Weights of a small image classifier.
Model: 5.96M parameters, 64-pixel images, norm layernorm, activation gelu, moe expert_choice, depths [2, 5, 5], widths [48, 96, 192].
Training: adamw at rate 0.0014, batches of 256.
Rows from expert 2 of block 7, named by matrix and row number. Rows with one number belong to one neuron. Each number is 128 + 32 x the weight over its row's rms, rounded and kept within 0 to 255. All counts start at 0. Numbers have three digits each. After the name is the row's rms in percent of the matrix's.
# up: expert up (model.blocks.7.mlp.up, 16x192x192), inputs 0-95
# down: expert down (model.blocks.7.mlp.down, 16x192x192, transposed), outputs 0-95
up.24 083:137149182112119118074172115151172140129051169099080126112167142124119192140065163132125179150152094186126120131170105117131098173160137143092120099155115142152114110120118165093107134108147128086096104109140103094165121113103148082139155108181114147120155161113127132140162170140165142078
up.25 115:145098148149112124093178116162101154062091127141111152122094077169177124128102083131040134143156160098102132156107075156126128165097074138086060197169106151157125124059155128109135146105114149103099128121108141089146101196123159136169157091142107133141163146217098127111145163113149103147
up.26 091:124124103124131107160128134114089132081135116117186121133109045134150090154178109127152102111138118126142176129051152121155192122148072137174122147125133124157106099142109106114107125113170085112147124142130129150121069160117186161145115134106173140120112130135095159142119149081112065123
up.27 102:151095105116128123204078117091077149122178112107183158153132162134134113150108082104158113106092130120153172080138118106121151084148178103105107135122142127095150127154120105200138160074118105136165138132117121105085087090147152158110154110060065103116086125102054143173096137128072131135
up.28 095:098135100137142115170108148089130120152145136145189080132147142079058109122181135099168132120115104124163157109119155155154133066123170120175178118073121082144159124187125112180133120152164111135164156115145146189084137077159120148068106135094143109117133085070150121116088046118111133107
up.29 126:149123116147116132078167149174139156128062125151101173104094104132193124141139144087055152133157143089117122150086095160119148161089093146128091135116121125122071134064138114089117150079157153113101124120123181126160107199151131117144167090163134130137176135165130133155152154117161141126
up.30 121:133088146108132109108186103144129163040073095144107102110046096150159064120133135134026112183128177111118133161082119105079141161074065134131120195151152161156125126149163112120122146162171117098078087153128127097156127191140113111137061104131152136134146147197175144118115116118164126132
up.31 096:133084130057130120109193057126128150057067129151112112139063071178111095144158074177034093153109166154091125144129173054102140145136112132070113215157138166156128162175163123140125139132135113128088116135130088126143113150112153144149063115151100148131131169205115159092142144067147042151
up.32 114:145068160136120132092188118141118148060086114140122133113093070180172101138126089134025108144157169116131127157098098110117145173124069140093061218151122168144126129097143123112121132115105157126104120130108133094151112188100152131184113098154098140141144149235087135105146164098139098156
up.33 142:134134103162125126085132151185138162138073119147078177100099141126152142118130130083081146147160112076118107135114100162133145122049111144136108128136149107114076128053155131094128167056147134118100139115100196127159127185156120107148182089136151119132190132153141129158130142124161117123
up.34 082:117159077081129133183105137115134123118117120133136089151157147154044156104146096131167113112088070130111196114117147091159132049152170109112169115100103110152120115131148105172110146146174161179155198089154107185093175101121134127077110126106096146128117099069165129117144075066146123148
up.35 109:142084104170138135116153125154071162116168101124063125105109078212134131104110090124146121162134127095132135132167082057088123120114133132064120178151161168124096146071155130188109168091150136173065141114124131072130143092153167125153142085137092132139141121131129120122141122150192092107
up.36 093:144171117107124118181069147157132142113120146125142081180146154148040159121121110132164070159084051118113201115138119084156130080143184099105188126121133092134078104124144091192116130159148127190158213124155124152079158111110138147105120117118089178133107109090143123096166075076161126146
up.37 097:134114061070144118186125080113074131049158121132146125180110090122075144134107094163137108115069138123065139119149146087109128079146153055091106150164172175118098182118167133184130157078110111175132139126091095108097108142089144175174099144090107132145159195129102099083117136089114048147
up.38 121:154126148130134141095155121173113150093061110135080174111093112154165144131106100087044143138137133103087130144127075149130134155084096155098083150154118139139081117050161149114110160087138161119119127121096180095153114180125136114175175083154107126153178150168109123121147159126167120135
up.39 095:146135121116155148107147146120140132129092054193173145105116105131157113136184136146076151142152145086169109116096171119120112100087090140168145163132102131102123134154155107088113171190152078123061118126134189136149140148160114150042094165120137112130113142151181130144076060094138116168
up.40 117:137145158116137148094150125184122148078085114142096159124116127148165158131104091110043147131150142113109119132130088128153142162076071136102076147157125145144107127066143135091119166085090169123121114125109166106161133200130134129163165082150085134141166164183102126133144172121150121145
up.41 123:107109149159131158169154159115101096147195121088147136104150086166147086139141097188146119141117149151144105117162138145173143111134152098058121183133178173120159142172130123145146125169121119165131110165127110131128133064128193169134133121133089115115070090136063151099119113120070108182
up.42 099:140140098071153134205058085106093162127170138104170154210134163082123151107102138088188105060073118161150180115148167100120150090147180111133130063075115123143094126126124119150133152085145088129180100124135079116092105094132116134098163181071114099136099146091114126184083109180096131123
up.43 100:097137125154137122139142152102152084167135135134184115109133129060117076132202159095126167119123148117156170105071151184144147099098120128239127109104108112117174095164158107118122131190143086101159122134141189187124120130137122159051111147116168116135127115112123138176100083057063124128
up.44 087:105196120132131112149093130140137096118159144131172139147144136138173133179154077084124154100108116123120166038070107151230155129108130139155117124128099090138155118112148118083106129125098128129217148125105199175111095157107103183120177130106123155124124132124093154191131153096054141141
up.45 102:146219116102105088156026135159112126097144147118169103174147190149114179139118082144168060135079066128113199075127138076157148100142141132091189107136129058155125097101142115144081149111111094168152193120130113151108073115087134180084141130110083195131109114113129151146131142102135128125
up.46 105:132093114105151156130182113088134148105096112150166121124105048114116048131187146124087143133156161087147148146072143121118149127149067107186095187086142194123117124177121084143135137186154122106095095130140135138122111139157113138124045146106149126133123124172133139115084067087116100120
up.47 096:153088147104164144193114135092111133124163127124166185131153128112150088139179138078152141085120107109169146088088145120113144137122159095163131123049144165113156135200093101140126134124158078084145066124117121089128121075172119111083142145094132107137065108116092136175051088175100144128
up.48 117:093118116147136145100162092128154099159118153107069109156107166123100143070094117076143177133111144125089160142135090081123105124132143129163115083149144111145133123064126151175134102105134186096182119120110135123112196202066083095165162141100132085148193182106129067147140151120091136116
up.49 104:121098127187138180201162158081083095161192141102163146102139095125110079132133110147138142106138136137180147138171122148151125103146176087102126149108132158116183117190118122174146129143118123151155143137129134149108148056153146130129134121120106103114069084123070114141103098129086107158
up.50 062:115103173178108169173201109140136104105179161070119109141164129114134127108080156151138145114087164172119160133201117115161110151158148106087133119158132177135148141157180118142084139129141154129124101165143076089128140065067136089119147083150109136113113169146075135152121106152093150131
up.51 114:163120120113119128127119141131140151100127119153136178099093113050149094147135169068089164124138155080140137129071111174117161144088080133220068123116115126134110125108123127108107148104111123123098121123116188126160101180156054108139123133095168114145124134148172143166087120146133125124
up.52 064:138183179081112100157138137155139103102131145068141151135169121138161183165106112100154142099072086198148178073136099126170130184139104174120153121145091126183125109128126139095046129080167108106117142146138123140141065089079175097092164131167153142113073144116096150178166161132128144107
up.53 101:131068103089157127175142062090070154077144112122153116188071075093088106118133102140129107113107170118108164146098129082105150119129102044149082110127163178143074170112156106181144138096136137139167117134114087149102091158092116149158097141057131117137173191112112084111081132106093067127
up.54 104:122140086186136129167079153106131138156168124122163135137161146059082101106147167084170132127146093083171145117113148169139132108114171118230154108057126089135115109163096111124147127138152093124179143121128154127096133063188081129087118141081182126123129097097167113126062056167095143106
up.55 082:134171074084099087162053115146128132105166127119167103172128118166110188141154081131179120089097072132135205069114124056164162114149157150097178092124089107166121104094137081144055152093132103177145195099127142134113095127088153128109147109119088155134117134112125138147154143109142118123
up.56 104:142178152114136171150094142123135140124123137126102138125172151133113158095104145113110171038081091158110139110184119153179032160115185136106140106097076161126178152175159145151087161094132185101129169089139149087132181065151122091113139089156075160131112118115060100102146092137123162121
up.57 098:128215109106104110183050131126095145103150126128167090181145203142096186130112078155159086116101049118098184114118137111186140071150174127101192105119106091139098115093143108163106149161102139201154213104132148162084117104108123166090153126121078174132128108096137127115144101108124141132
up.58 090:138138086154126121179104159089139115157146141128187094153155122104048107136165134125166130129126086157142168128142167126137133062140201101165185118067126120138135101180111097152146141169166090151171163112172123175079136067171132135064091151095142119119106072090137132125105070075128127137
up.59 075:137107135113163171114170087088156105101089113168085095134106090114103091068124136136108132142129118134106164146114135081099061137107137074131159153134148222147080194196175099152096116205176128125088058114119067059137169115075133085141055125138107175152144194160135056093127041101153096122
up.60 099:113125088158120131162117158095119119166150139129203099116150128098093089134164147112142148115144122128167157139093156146123152110132167114183183113058117096122163100205111101159136105177165126121162143131155147191094137070141123132071106135102174119128110065089148129145092061106097139119
up.61 104:108158101155144130134121162093138088156133148142174116114145144040092103114150153076135193112139105093152173110103128185164134095104156121219143122084090098102189111150119121117129120181093135113162134112119212189093115096146059122073137138095153128116138116100125130169096072086067142125
up.62 106:121109103175124146196153147092083102153212125089168145130124072086123091149137106111161159109129137104176161143119101175168175117127145116161110138116140157123166098175115115137120112148117116143147124149133123147110113064153139152129146101086161067108057086108081142159093104140066124149
up.63 079:093156201086104090122151123125149123120106149075123129140139144142161162152085169135154132120135118228111104130130112136129118193167103165092120115170147119160139116119093135069133101121132112075125111144147071097169092103112159111158150129195131134080101130127113173152169178140168167094
up.64 115:130131157100133080155102140111104122106124125111180121148134074175161133176178106160158046118145114159162101118063161132167164120172098139129127171129140134157116116133128116069122107155145013124128100160143068160140069147119217184151115165152166106113087112154108185130141155077130062141
up.65 067:124126153117105124116149114144146148138098167087119137118120116135129198133077148130128170136112108247150146150187120118133111173153145156097111096150128139148152100127083178101113137089138181084098104133168076105158107089129150082137164120189084103131156135131124142157161166153152171104
up.66 109:132063132182156174170174158069103109170184121099160144118151073117108070127134114130139173102154139131185165156137141151143140115151153113125103153080128178120168108184112123186140139135130126131133114165143120135120159040160131105130137127098124101123076094140079115145086118134094125157
up.67 091:127134072150143118182083152084140128142142132138174099140154159119048141139159138105150131104139095112154170116099137151173120068139193109198155088059109103122130104158117125142149140156148127148180159112141154176071162073153103137080117134102145134113096104071139102120096051110092138139
up.68 119:137108113181105093091155164149142175126079122162126161097124109126182085121156155099073123154173131067125113140071100173096173146086090140134105128090155109137084111092147092085103157100192070132086104131132156122182092163158146121117151099136172148124138135153154144176120134130171134107
up.69 110:141101158106114132106193110150102151046096098110117149114086072168175135132114070144041112139161150111105136142111096104138158170119092132076073208171119171157125123079142144120124160102121138137096115131122133076145097183095157144175124113144081139156146149204076145128148168104143079151
up.70 116:125222136139131112156060166130117119121162113157142111144163127111141150139151107131168100105139041080094144062089110140170128119130117129130176119122085141128066131078156101093047134174117091219116165113139157142130116105101138163087118106139103206128096112131130141126147128128126089154
up.71 074:125180194102105084177111150124141123104129148096179152135172118112178157180126176112161135119093097196130148096121115149158143158156102188099142135143084122177149104137115138068065128136155092096137114129148116131165082079116173121095171126174131155107066133103107158173174177143120151091
up.72 099:115143116139140138158116150105146096149168127151191128125141148079083105121169116119140166086148129122158168117095139192167132092154148114206136094087086106129187099159124124104122108176087138110184133112144172206101122113129073131084105143109149124127110112140110128159070083076064136139
up.73 101:135098137115135138172144125133069124085169106107128151138113121180181085130117090159139109156082152116091143057110126106157157092139132124086096190179172157098117165137142117184102140078126076158132117129061127108114118114098185243165158114126095134124102149152061152136149162120094063135
up.74 110:110100122147128136133157136096149112149112124140205097141130109109129084139202135137083161107150168102166144122070186172165161140154103120208115161062108112119191103159137125103137099185113095103153091154135144180113103145134126171113082185137163137127124134144088147159099133065080116138
up.75 074:120140161098099056137154136143131135134079169088162126135158102129142188160122173117125155126116086205162147131114128106135124162158103160113156123128108125182135094137091137076066118101178110067094115136127059131160070099131171061141125114187106145133099119100134172188156140132192141095
up.76 092:113171090131112101182089157118123128131147151123174057159162173130046126123160122124146089142090095131137174132109140125149139080141189100128215112072131083144131103159144098177130122167150101147159195106149143205077139083137133158078115114129150144122111082067140138131116062102139148123
up.77 106:163069109094126124144153086123112178078096071160151126120082059122147070138169143151085109158149176093151137156080168123074140134121069114150110190089150192144114131159125094138128169145143084126077090138130132111139100165142131128133043128104115131130125130162150141127086094095144090145
up.78 087:153151014092143158129111116134068155098125059155119118170113105142090141098130097176119100119091143086053166088147109135105104094118149106098103147118115149109076168101175095151110200108127110187105192076096134102112112121102125153138112098084083161188164168146144085091083093103134086155
up.79 096:136114127113116129189075091106056145082168128094185146158125182118128139135083124108150117080055121121143206100152138099124152092106180103110101098144131153137122135161123114200136174074106115158144133118122086116083113083114116139100140114040073132129109141108092113164086116176087142114
up.80 085:155140114108175149130174118115136105170096123123148142161139111173098127115185137144137185091100094184178165109150174144187118081157170102138156131100107141100181096194121171121134190130154110098137141124149131162095164078126193122075132147145148082163120117130081128159108073033140090165
up.81 108:103128094168134130152115152092138101160146130148184095148142152066092115124156156123133130143136122134143126147081173166149157108146131110213143117069113076114186100188113098114158105174139103121180124149149132186099127092159084149067086170100209134124112100108141129140062066111085151107
up.82 081:175115138074109117083138106159157111056092121151127073152058068163135108143135069115088106127083166124119122122119158080112128113148102138158119179174072152139151131139153148182111083139139135116068109101155119122116132199102137161157096139138110123121143179164127163128163157073129049101
up.83 115:112239162087127132125100151177136090143113112105098107095154145128064189134140119175139104119101124158118097142181126183198092052119149141102160126157108145136097113113157161073133137167088163150106167133148165149140160123146164117092154098171106132128103105108150143068172102065165119148
up.84 100:130121147184126156130185133102083110110211126117160146103113086144184091131099075161126177137134169106141163112144120117130155141132119097112115185171126149115185139136116134176107109159070156150142110151115164107106115088112129172130131149110069128139092104161087136162117121140052120169
up.85 101:142094112074128113174161044110087125069163123117142120164052062134113117130098115191127110147051158146078150124150162090093134106124113068105096165185151167130079187148170140164154114117148101133105118142088065103109109154069171171175080144115123133148138193155112121084137129134126070130
up.86 077:114141156095108121099172127134167119125075159082116136114154165100142189127064157128125181162109106195143114140181105126141083179129122130092159116162113156152131136121133155106123129102146151111129089112134106081178111109102104076136146119149098130118139152134119142178164160149152139082
up.87 078:111080185104099101197157122109138129105140139094169147128125110124178101171149182156168113129097136185169144139126148135128174156179102127096122146138148154159108120176145092110118117138182070111104087153164070138152025069115188120132105117152143130099058133126077193155143152129106136125
up.88 112:134106114166133135111199121157072162105175118112087115113100068191115122111100101125113116165118144096118162135155103070065135141111129124057128174162155168139103141090165120201117167102155146175068161108109122071120128108129166118160132083121103137129133111123136136118146134150186089099
up.89 103:114136120173112148189120167081118108145207138129207124121150149107121096121134119126134167107112142104139183113142125143179162105141166130127147109103132100129201110167140126161144115138120146131188137157134158179094136059132105138086119117103134124121103080102071138145086087121044154139
up.90 103:128077128097135127140198085113129174103093138151087083113086068120045096117130104155121140181119153134100155156140130044078140121132104087123111133128180169160108121171177092221156150122177158129136101120137080100131161163110126087181072110111102118137178161109140127075120091091144089108
up.91 080:122097123112121147060172085150151132145048134122087183108091156115142156142071168124077164161128161164169040147183154156073108140129142149148059152183135127135128145150084200114172111125103143075103122140111115082149116145163065131182151150164149076125151123129154163160141143184129160101
down.24 075:076092145201112108085085157088158165220088129192156134076077144124102103127125150130150117137189120142140076135128126134151170075159130109107135092154132080083138075086121122146172099128119101131157180100153127131108078143202119158104122126117086117109142070131142153106132108145155138124
down.25 119:150098135141170164119150127145118116142127094148110117140111109137176093110157096124087140164153148030139148142123013095121128127081097096126087159129112129135169126042127096128134187126130231081134122108144142091175164190136114098109167032111157078128106126157113130156100115082104073152
down.26 089:108177120177160109137143170078215123156135144183165099065148130129145163164125102060162111094172154103136096165060081204140141103105093124154087107097090163121089073122129106075129127198127138136127076116159160134209093133168128075074150087137149113088145108169141119140148131118152113133
down.27 115:141149167075130136179088124148133127117159146067122109182163151198110126169112149157193067094086079183147141079145149118168162108149106132091145108108172163183069141194128151137112131127099074139128138144183093083111122106107189178120102128132055133099094160048110137108179111136141125147
down.28 094:073129126143152107174129143119165121137123134186169079091145131100109108114186100083123177109136153095116139099094000180134069097080106125145126129140110100114135049106171118123129130108146144142171140147193150159134132132153115123126147000158167175121117176108102129145114109071147116118
down.29 130:121069139163151139088149146131137161162094076175122135108112081119193089121128120135087139190173164047143130146099032100109143134094113114145111153140133125111140142015097069136127172111141202089116101102130131043171108194127106100122161058092146104122119131210117126141122135123132074135
down.30 137:152126120109181168148132117140152130123132082158159182098101096138188128136146098104081146142128171042122158115103039121129137148119105114099085137150090134090145132081128106105134178093143149163134101080141132125200138165136065084082181062112145121134146153173137168155091115102090097172
down.31 097:186118100065166112149129075109137115077125116107173147183085071147157130143163073092121143128092140059124183109095089116126136153138091136114085109118093160123148125096144079128114162109192148149120128086125137192169132150149120095093184091102134100170146196118108148178085129121149083121
down.32 119:169105134145191149120153138142136074141132092121130133141112094147163090113145099134118157145139136035151177128120032115128122131072091098128086152137106149136170126061142104132141185127143219098134133099146150098151170175129118095096170033098153104146096133153111128160104116071098079161
down.33 130:116060149169145143085149156129134169148097065179110114099129102112159093102142108130098156200184145052147097138100034096104125141085136095147123161144125111096128130022105087136136182114152178097126116104127138066149102177137091119136138053114181107123119116214117119133108111121126071136
down.34 083:077133154170138099158112149142181160144127119188124117119140162127116131094160123104118137125142130108103142111093013167143033088115099141125140148142115078107109073088155110107126125106163135140156126128197112174133128142143097109144103000167149159136132151114129115139144107095190120115
down.35 111:152049107100182130114106085116091150134104092130125116166095085136128122108162126158133141159162100048202145145161011099097120122112162097128136150108129117101164070090103098159147194101157209117156146084187099094126121168156123135127114044084143083148119110135129124168065107107138086157
down.36 093:085139119172146108136122199129174165144140118170142082106143143132098122096140128083129120136141143088130144127095000142127084094116104124105153130109139073104108063087161067161128107105168149165148151157207134178130134138139101127130141000139111148124144144101123123142125090130168111113
down.37 100:157079107017146118141064039131100147065085114101167104190082133125077122177150097185155064155106143091146160101144112079075176107171107119097107120142128146128126145144168083179140140115127109160143133132142096140165092174125149166091102135080082077127127182096091183147105133118154088114
down.38 138:139087141141164162102145144138130129138121085161106151126111079121176091118152124117074156176160142027155140129112028093113114142076104109148095172148126132103147136021111093132132181104140199091130113099120145071150124190132099100111163046095154103134110127196109117152104122098118076140
down.39 071:138140156092131155164079085069116187103187150110151060163141134083178165111122086137162146093115155082118184129124069103128096115171233068132136074150081126173123075106138095170121140118136161142164130139167081125099111077115135141081133123121128186116098135127137096116097162106115133166
down.40 127:130098145171163182116176142148147134151137082145115143101103096121171091112137111122080165175142145029146134133117021108128127131053092115142070160156147147105168141029128101136139168099119213100143105116109151085162148186119108094128167043100168103130120127189088131152098123101094079155
down.41 104:180115124122151162139117130160128107131131134143109097085132128184119158195124107107147076090142144119140079163146083122105116119130103146111118142091125165142080086159151143125148111130057189139093131139131130139177176136197134068143091057114151069089100089105120100135141126104167143166
down.42 109:117156214127079099102054150163131099140118129125141147173152223105169148152109148124137093153113086201074129079093198146132115122131117156123157107158124082169115154122126106078108109098087065113117158123104102134107088119084127186130142195163102158097130112121137159132168143155121155131
down.43 090:110149158135142135140137138068196094136121106189127117062155146110179141159150094118109167082167151112113078132076052165144091123100094137175085148131068149108134070118144135093130134158122116129146089146160170144179103116176112071108137043136180132096142164201117115141112143087106112135
down.44 081:078178138187132109144144203091199108166105136185123090069172146132123119148157107139143166091167115127114101114104033188159090106078102126138125134122127125077119074090131081108142133179138114158139117139170202148176138133158160128117163030164119150086154122172111094115162091072133070148
down.45 095:059151087213142086120113199099176120176126138192145083090175114120059115118121123087158110099175135123102134095111071152141091083136122125114141131134140077058141097094133072158126110135150114189153130141202142165123141149143131161119146073152108156105154113116127144131140099128145103096
down.46 106:114160154069131106179093075084198160090114137153171116111106128115167137147158141047139139083126161090147145114055091156113121141131083138151145062109054093161108069163120094060132159123162096120138061141224096151175113151148114089090126093139158150127122175112156175170095133111163126113
down.47 102:147165255087086090145085117145136114130107143080135131180158213134125129172109149150133078130092058203109134093089168111158108119124095146126160087131133102241101138147150121091127133122107055065113126125129071116136100151088167173105118159147068129106112155086127158140166106122127131128
down.48 124:082158178117108130140075072138080149168104110117112164158099155054098148091117125131155127138093080142109131133167169162137087092117154113124174080166156078144089105083170147127147083095128079146157174104126139154074107166113109160154170180126140102179128130073159105139133124186110149139
down.49 096:151112130119136124153102146142132139127128141160128081066155157148146151193162100114146110084152142111165074134125051143112097126109097177117126149110098134140091054146148151113128149122052144123116131127182122132180156137221131105137100017138175095089093111119107107142133142087176147145
down.50 063:141112107156152144135056152119088156187118134143143112113139125154119144176128128094169075092147122118130095130153056190125125100154103146100161077099125137095108069131128142144154126110068153191151194094136131192164150156238114152094135034112097064092098090057148146120124092131123138178
down.51 110:098115130146158122158124126058165122152122091163158111090136130051172108145176108123094165107174155074156106131076054154139121116087125102180094110101073107090153094083131078080145139167130154143176078119152158143181107135161094080098153077124190121105139130202098121151080123108096109150
down.52 067:099177111204141119121079190075163145202132146198177126031153140113137126162114147117155148095189133102110105144103076154192099063128103139127114111125116099044108069099102108141171121154100119164146174111161215147146111122210121156102132080114108113045128085109149141126155100104113115143
down.53 105:158136136057117108133044046137105149074108115111151098214119159103087163168107097118172062134097101136092165096112168115089157115165107122127135071150108133142084138114147077143123132103115088160149147106121110171138080179107145166135120180073105120152144171104156138147133141133161110134
down.54 105:100139186139126120189104125132151121115156126141152120111152151089133109142183127124122158136104154093149129098101000161164074103087105131148108150155135075147150081119177108102132141137103150110176122128173146143147131134155107098138155014162176147114094179123083124152121118076127111139
down.55 082:066156147195133128121070181092174133182114145161153085102155143078080102129121093128149113105134124129128125106112057159174097068121129129112149096149116078074133048111129079149131119122133110152159130103226164162136127140164145161086148079126076149097126114109129153153162066086145106116
down.56 108:137175161142170168116094156151106108194141100151078132148180154163081154120122170171166113131140030153123098098176113155144070087124155093102188129109139139114104137177123177106146096166128099151120180110157126123088174081151150162136080106168130130148104062069165099064146086104096126180
down.57 092:074164113181125104138128209151190131166117147167128092094147136144105107093139152078143117139144128112122126117101007147120078081108104137107161132148139085091120057070131086144126099091145146153138128159179135157146133139126121136154148039165140163114129116106123130119150096115178105110
down.58 089:078129153137140114170115154122172155104128129177159078090156146107133102127161119111129147140124146092129146121096000156129077108093069159150119151132128073135117061106161097110127152119150157132124130130209102165166117127149128130135125000149153163122118166125096126132133110093170121126
down.59 076:121129083135121165108139136064171143112093117155153074124124065190098079146141138164129126158166122161108089127104116116125170123159084090136128127093126162097126156194061100153149096175151161128167118120172100139154120147173122169090059100130077152090165137114169174079122102148104135148
down.60 094:091136147127136122180126143129187136120144133153149084089126143128130133160166122089131158110151141084134118125098003166131059102085079148132119126131092100144114063115161098093141115139122161131166099144199132158171120136154116093121125000160171140095109164136109135142133113093152129130
down.61 095:080154184138146102155104148109162123132125141156145088093157156081152097143154100133112177105149121102142122121099047198175066100071117149154131136122083101149160031121162106087159148150140133108162098138201154124163100128147127112122141004180157169116093152148095134125133117069110113137
down.62 092:151128152142128133151099142110157126171129143161132079077173155128154168186145111100157124078156129115136072154101053181136113128123130156116128121085097122152092052128125132090164146137076159111131117142185141137189127124194131079116117023139162084075105089125111121136158143106157134169
down.63 071:104136133203133132108123181078191142202119132190163111034136128141143117148101152120154110117193129148135077167105131142152159097155097153090108093113140138115116101076096121135177084172120108135109131132109172147170088125207135163094104124127099108067158064138140140137156139127121145135
down.64 109:141165142142129094112161174114181097134123143162140092069139121140135138190125096078155111096152156114109082179048138152159145126124057129164099129101125185142077093136126113098131106191090121112079075128116189131209092136184126075153119110120130100097145110162106089142151175104153138128
down.65 065:087109125203125136129084146095165175191122137194185105042099129090112118146148135108147136112164137159144089138108115125156136077163121130115138097128114087090116074113124132159171087137094111130150159124182169163115101112255147177101074104121124099084138082114160147145140090122162167137
down.66 103:171123152079143129167091122135138152106139140128147087107135151146148152182159116122126098089113142113168105123110048154140099129128097161121131127105097123206089058140155148090140164124082151100115113143213096136175123128185135098115086000156145121090074127109125139144140117078179138144
down.67 088:079167167146144118166112142134180128135142129152130092115152140110133115110177132109127142118134131100121129102103000156136041108085072129124123140137110071150120064117156093089105113109156157136170104137210103151154120153145123108131139000174160152119130178116112117139141114100151111110
down.68 112:131086143147140134093143152112149150157094066168132122080121091115193105121139114121075164186197183049146110157084058113112149134101129119137102156133114117098136123031095065117151173100135165101114074102145118060186080189148103107118139054105172095104133116230118137146110147130136082117
down.69 110:170116150136193150115139135113131085157131099118138127125128114149164113119151088138103154153159119053147156133144040107143124109065123104133092142132099146130178124073127121139162162154111201101145127098124178126156169170135105083101165038125133088129097118158096120151117113070088094175
down.70 111:076160121220107108079160206131187095168110167150128109091179144147110128100092165074152156165163108123087128131121078159143110120135133146139141121145152091098146111064085108148136084107120142134110136121161158117133119133124098132127179084137087134109167083139143122130198139139127113103
down.71 073:079160108220123129127125218081179135194127131205153103034142126129128108183127135100136128105194134120117076136070083179196141080118078139127106104124119128066118091099098114123158117154091127154119142110157177138165093145192148137112140084119081122062144096133112146122148130109127141156
down.72 094:106167176130142116165131133127169120128137119199117103095131138115143119140154111120102164105125173095116127139077021186149100113079070146154110144164107116132131067100159097092129138138140160121135082135193160131162112148160124102122148000173169148109119174130084124154134128095155111136
down.73 106:176133118088145137152151116151153100110161126096168137107112118137132103194128085140133134152095138108156160118139120114163183129156100125095076136163156175133159116171150133159128161167095113147108113123116135148172142135123126146095131108102091097128096119127110147142114123083076107159
down.74 117:146155131103169121149147122121169094110128097190133115094101104134152137174152065098117132068122171092130121138056096161139131107093056129187089130121089174131101095118152089076118145157153124094119046125140170143197125183164119051099142071124193124118147178154108139158115146084142099137
down.75 075:074141114212128092106114187075188157201104162203199087029115134096122110139130135086143130106186138110127091145078104158158132073136107138128125084127108094082131053114101081122166092160129100162130164099185172162153068129203141145108115111125120102095139083139136168144148116089126145115
down.76 092:090154112176131102157122161117183128165132118176159084078162126100091102128156106075132148113156149089115116102110000173144078082111097122107123138135117080074132069105140085163117118099122148159149129132192143175156122138138125118136140000140147164104139124116108132135128085103131104121
down.77 112:149160119097165103157104095090174130122129107136189144125099124097183145163169104072125134090120165077149155122040105148110134133153119124170100084092027141133119104138136087068138163125155106111126061124171113145186109149142106046081171124114176129134132152145132162179104144100148113137
down.78 078:158075128049095131140153032151121088127079109123119114134028110135120102154149077179110057145127171128146131149138136133092125084119092130089133122132132154162074143175127130127192113144163117104067105161166110131160108182185171101155127133139117067131155157097203163135109151120148102158
down.79 107:141139150091116119152056134173108152129128159078135124205164184169102159143096155157190039108121071174108121077160155095102127114185128126077176076133166140154090173142131153151126118094093088148143153161139082075120136131100171181115130166110070111099112152060099133133169120158132144125
down.80 086:110166186093174115175085088084172125125108118177146109090133159114136164175165116154126098072114099149142123119098123192166074058110111137147171116095087122142107096172200130079156107168136098119152108152184131179177123118200141115082091079162140116126114177084125118161126064064146128153
down.81 126:115146142086155133172139103134178096093128117146144131107123107090138122161162108114099146119123174090125149106073051178132108135072060136148075155155104115124148105124169106090114140127141173112176085120149147174167139179125090084109152034134182137123115203143104133154110106075129120156
down.82 088:162231183096200152139157133161147074108154080113121189112102120109167135129155105121090173116055097131117181107091176146171131116121126120110126117150100142148128121167198147081109122189151088130078096111102183197144174125095127086083191173117149120166119128132166154135102079100084117151
down.83 101:138095135232133162083146189140111127208119097204073147067107137148112120119109122168115103117192126120126059167159092113097093070094134110099124158106142141111120132114159128118169128129090143139078159120103155102132135131196129115149093078125111107129142067144144086091108119142129134163
down.84 090:192144108132167135148072125159125113152143109151142112116096169166124182173139093106137089068145133085134124137137014156123109086090116136110161104098103141149101058117191118110149152117068166158126147095145142140176177173177127093121168019126129073116101126095111124164146107104136128187
down.85 100:179079103071161132165091072122089138063125101105156124184077127099099138155116070127155107130098173047129195121104083086106145115120105089115091107142122149125084128106190080166130160128116145162124143080105121162158139176118128106122157109056134094167152158113132131156077150112128087141
down.86 068:095124122209107118102065138098142186213130133169186128080090132119110115130103165133160131144177118132138100132116123113176184072146109140083127092145139107079129099115095099123190077135099104167146171112138145143109065120211121205088128121115096102093159088082145145146123098151083144136
down.87 075:127148109179146119144119180101178134188121161174178104060155138139112124216118102088141095106192151120122088140091078198140137087130082130111085081078121140093090092134100101116148090145071124161147132106155170137179102132235120118115133066095109099056161108137116126136152127122135166150
down.88 111:156078101115205117116100099088091160143103093123145121185088102147125124102149120147150144140164101036169162136160011127099132111107151090113149145097107122079120099098108098144165188097140193139166153085174095112120127155162123117102130035078146087143123131104117120170082087101118077135
down.89 096:142145137148153115160090153142171124148134135162125091077168134146132152170156098095138113100155133106121101097142000183123083114100086164113120134118104128110111078106146127109131141118086175155153129146184137127173153139182146118124147000162156124086096120129103137128139120101153103151
down.90 106:117110109041159110204062034076158184080115121144156151171070092078124157125141115084178138097100143099123154077120117139096127109165094114134122080136113142079109133157144097132135127090181097165185119144169062165137099165114111116081133117097135118137158224079159170152086088159137126107
down.91 086:097105171120065119112086103079157145147093156140152132189153120126188136143136135115143112158155104191113080110093194115171128191156090158151109115115108155141133203126099121072125114159200064087165051149109074122155086104104138165066107222147139130122154160165120138136138152146151138130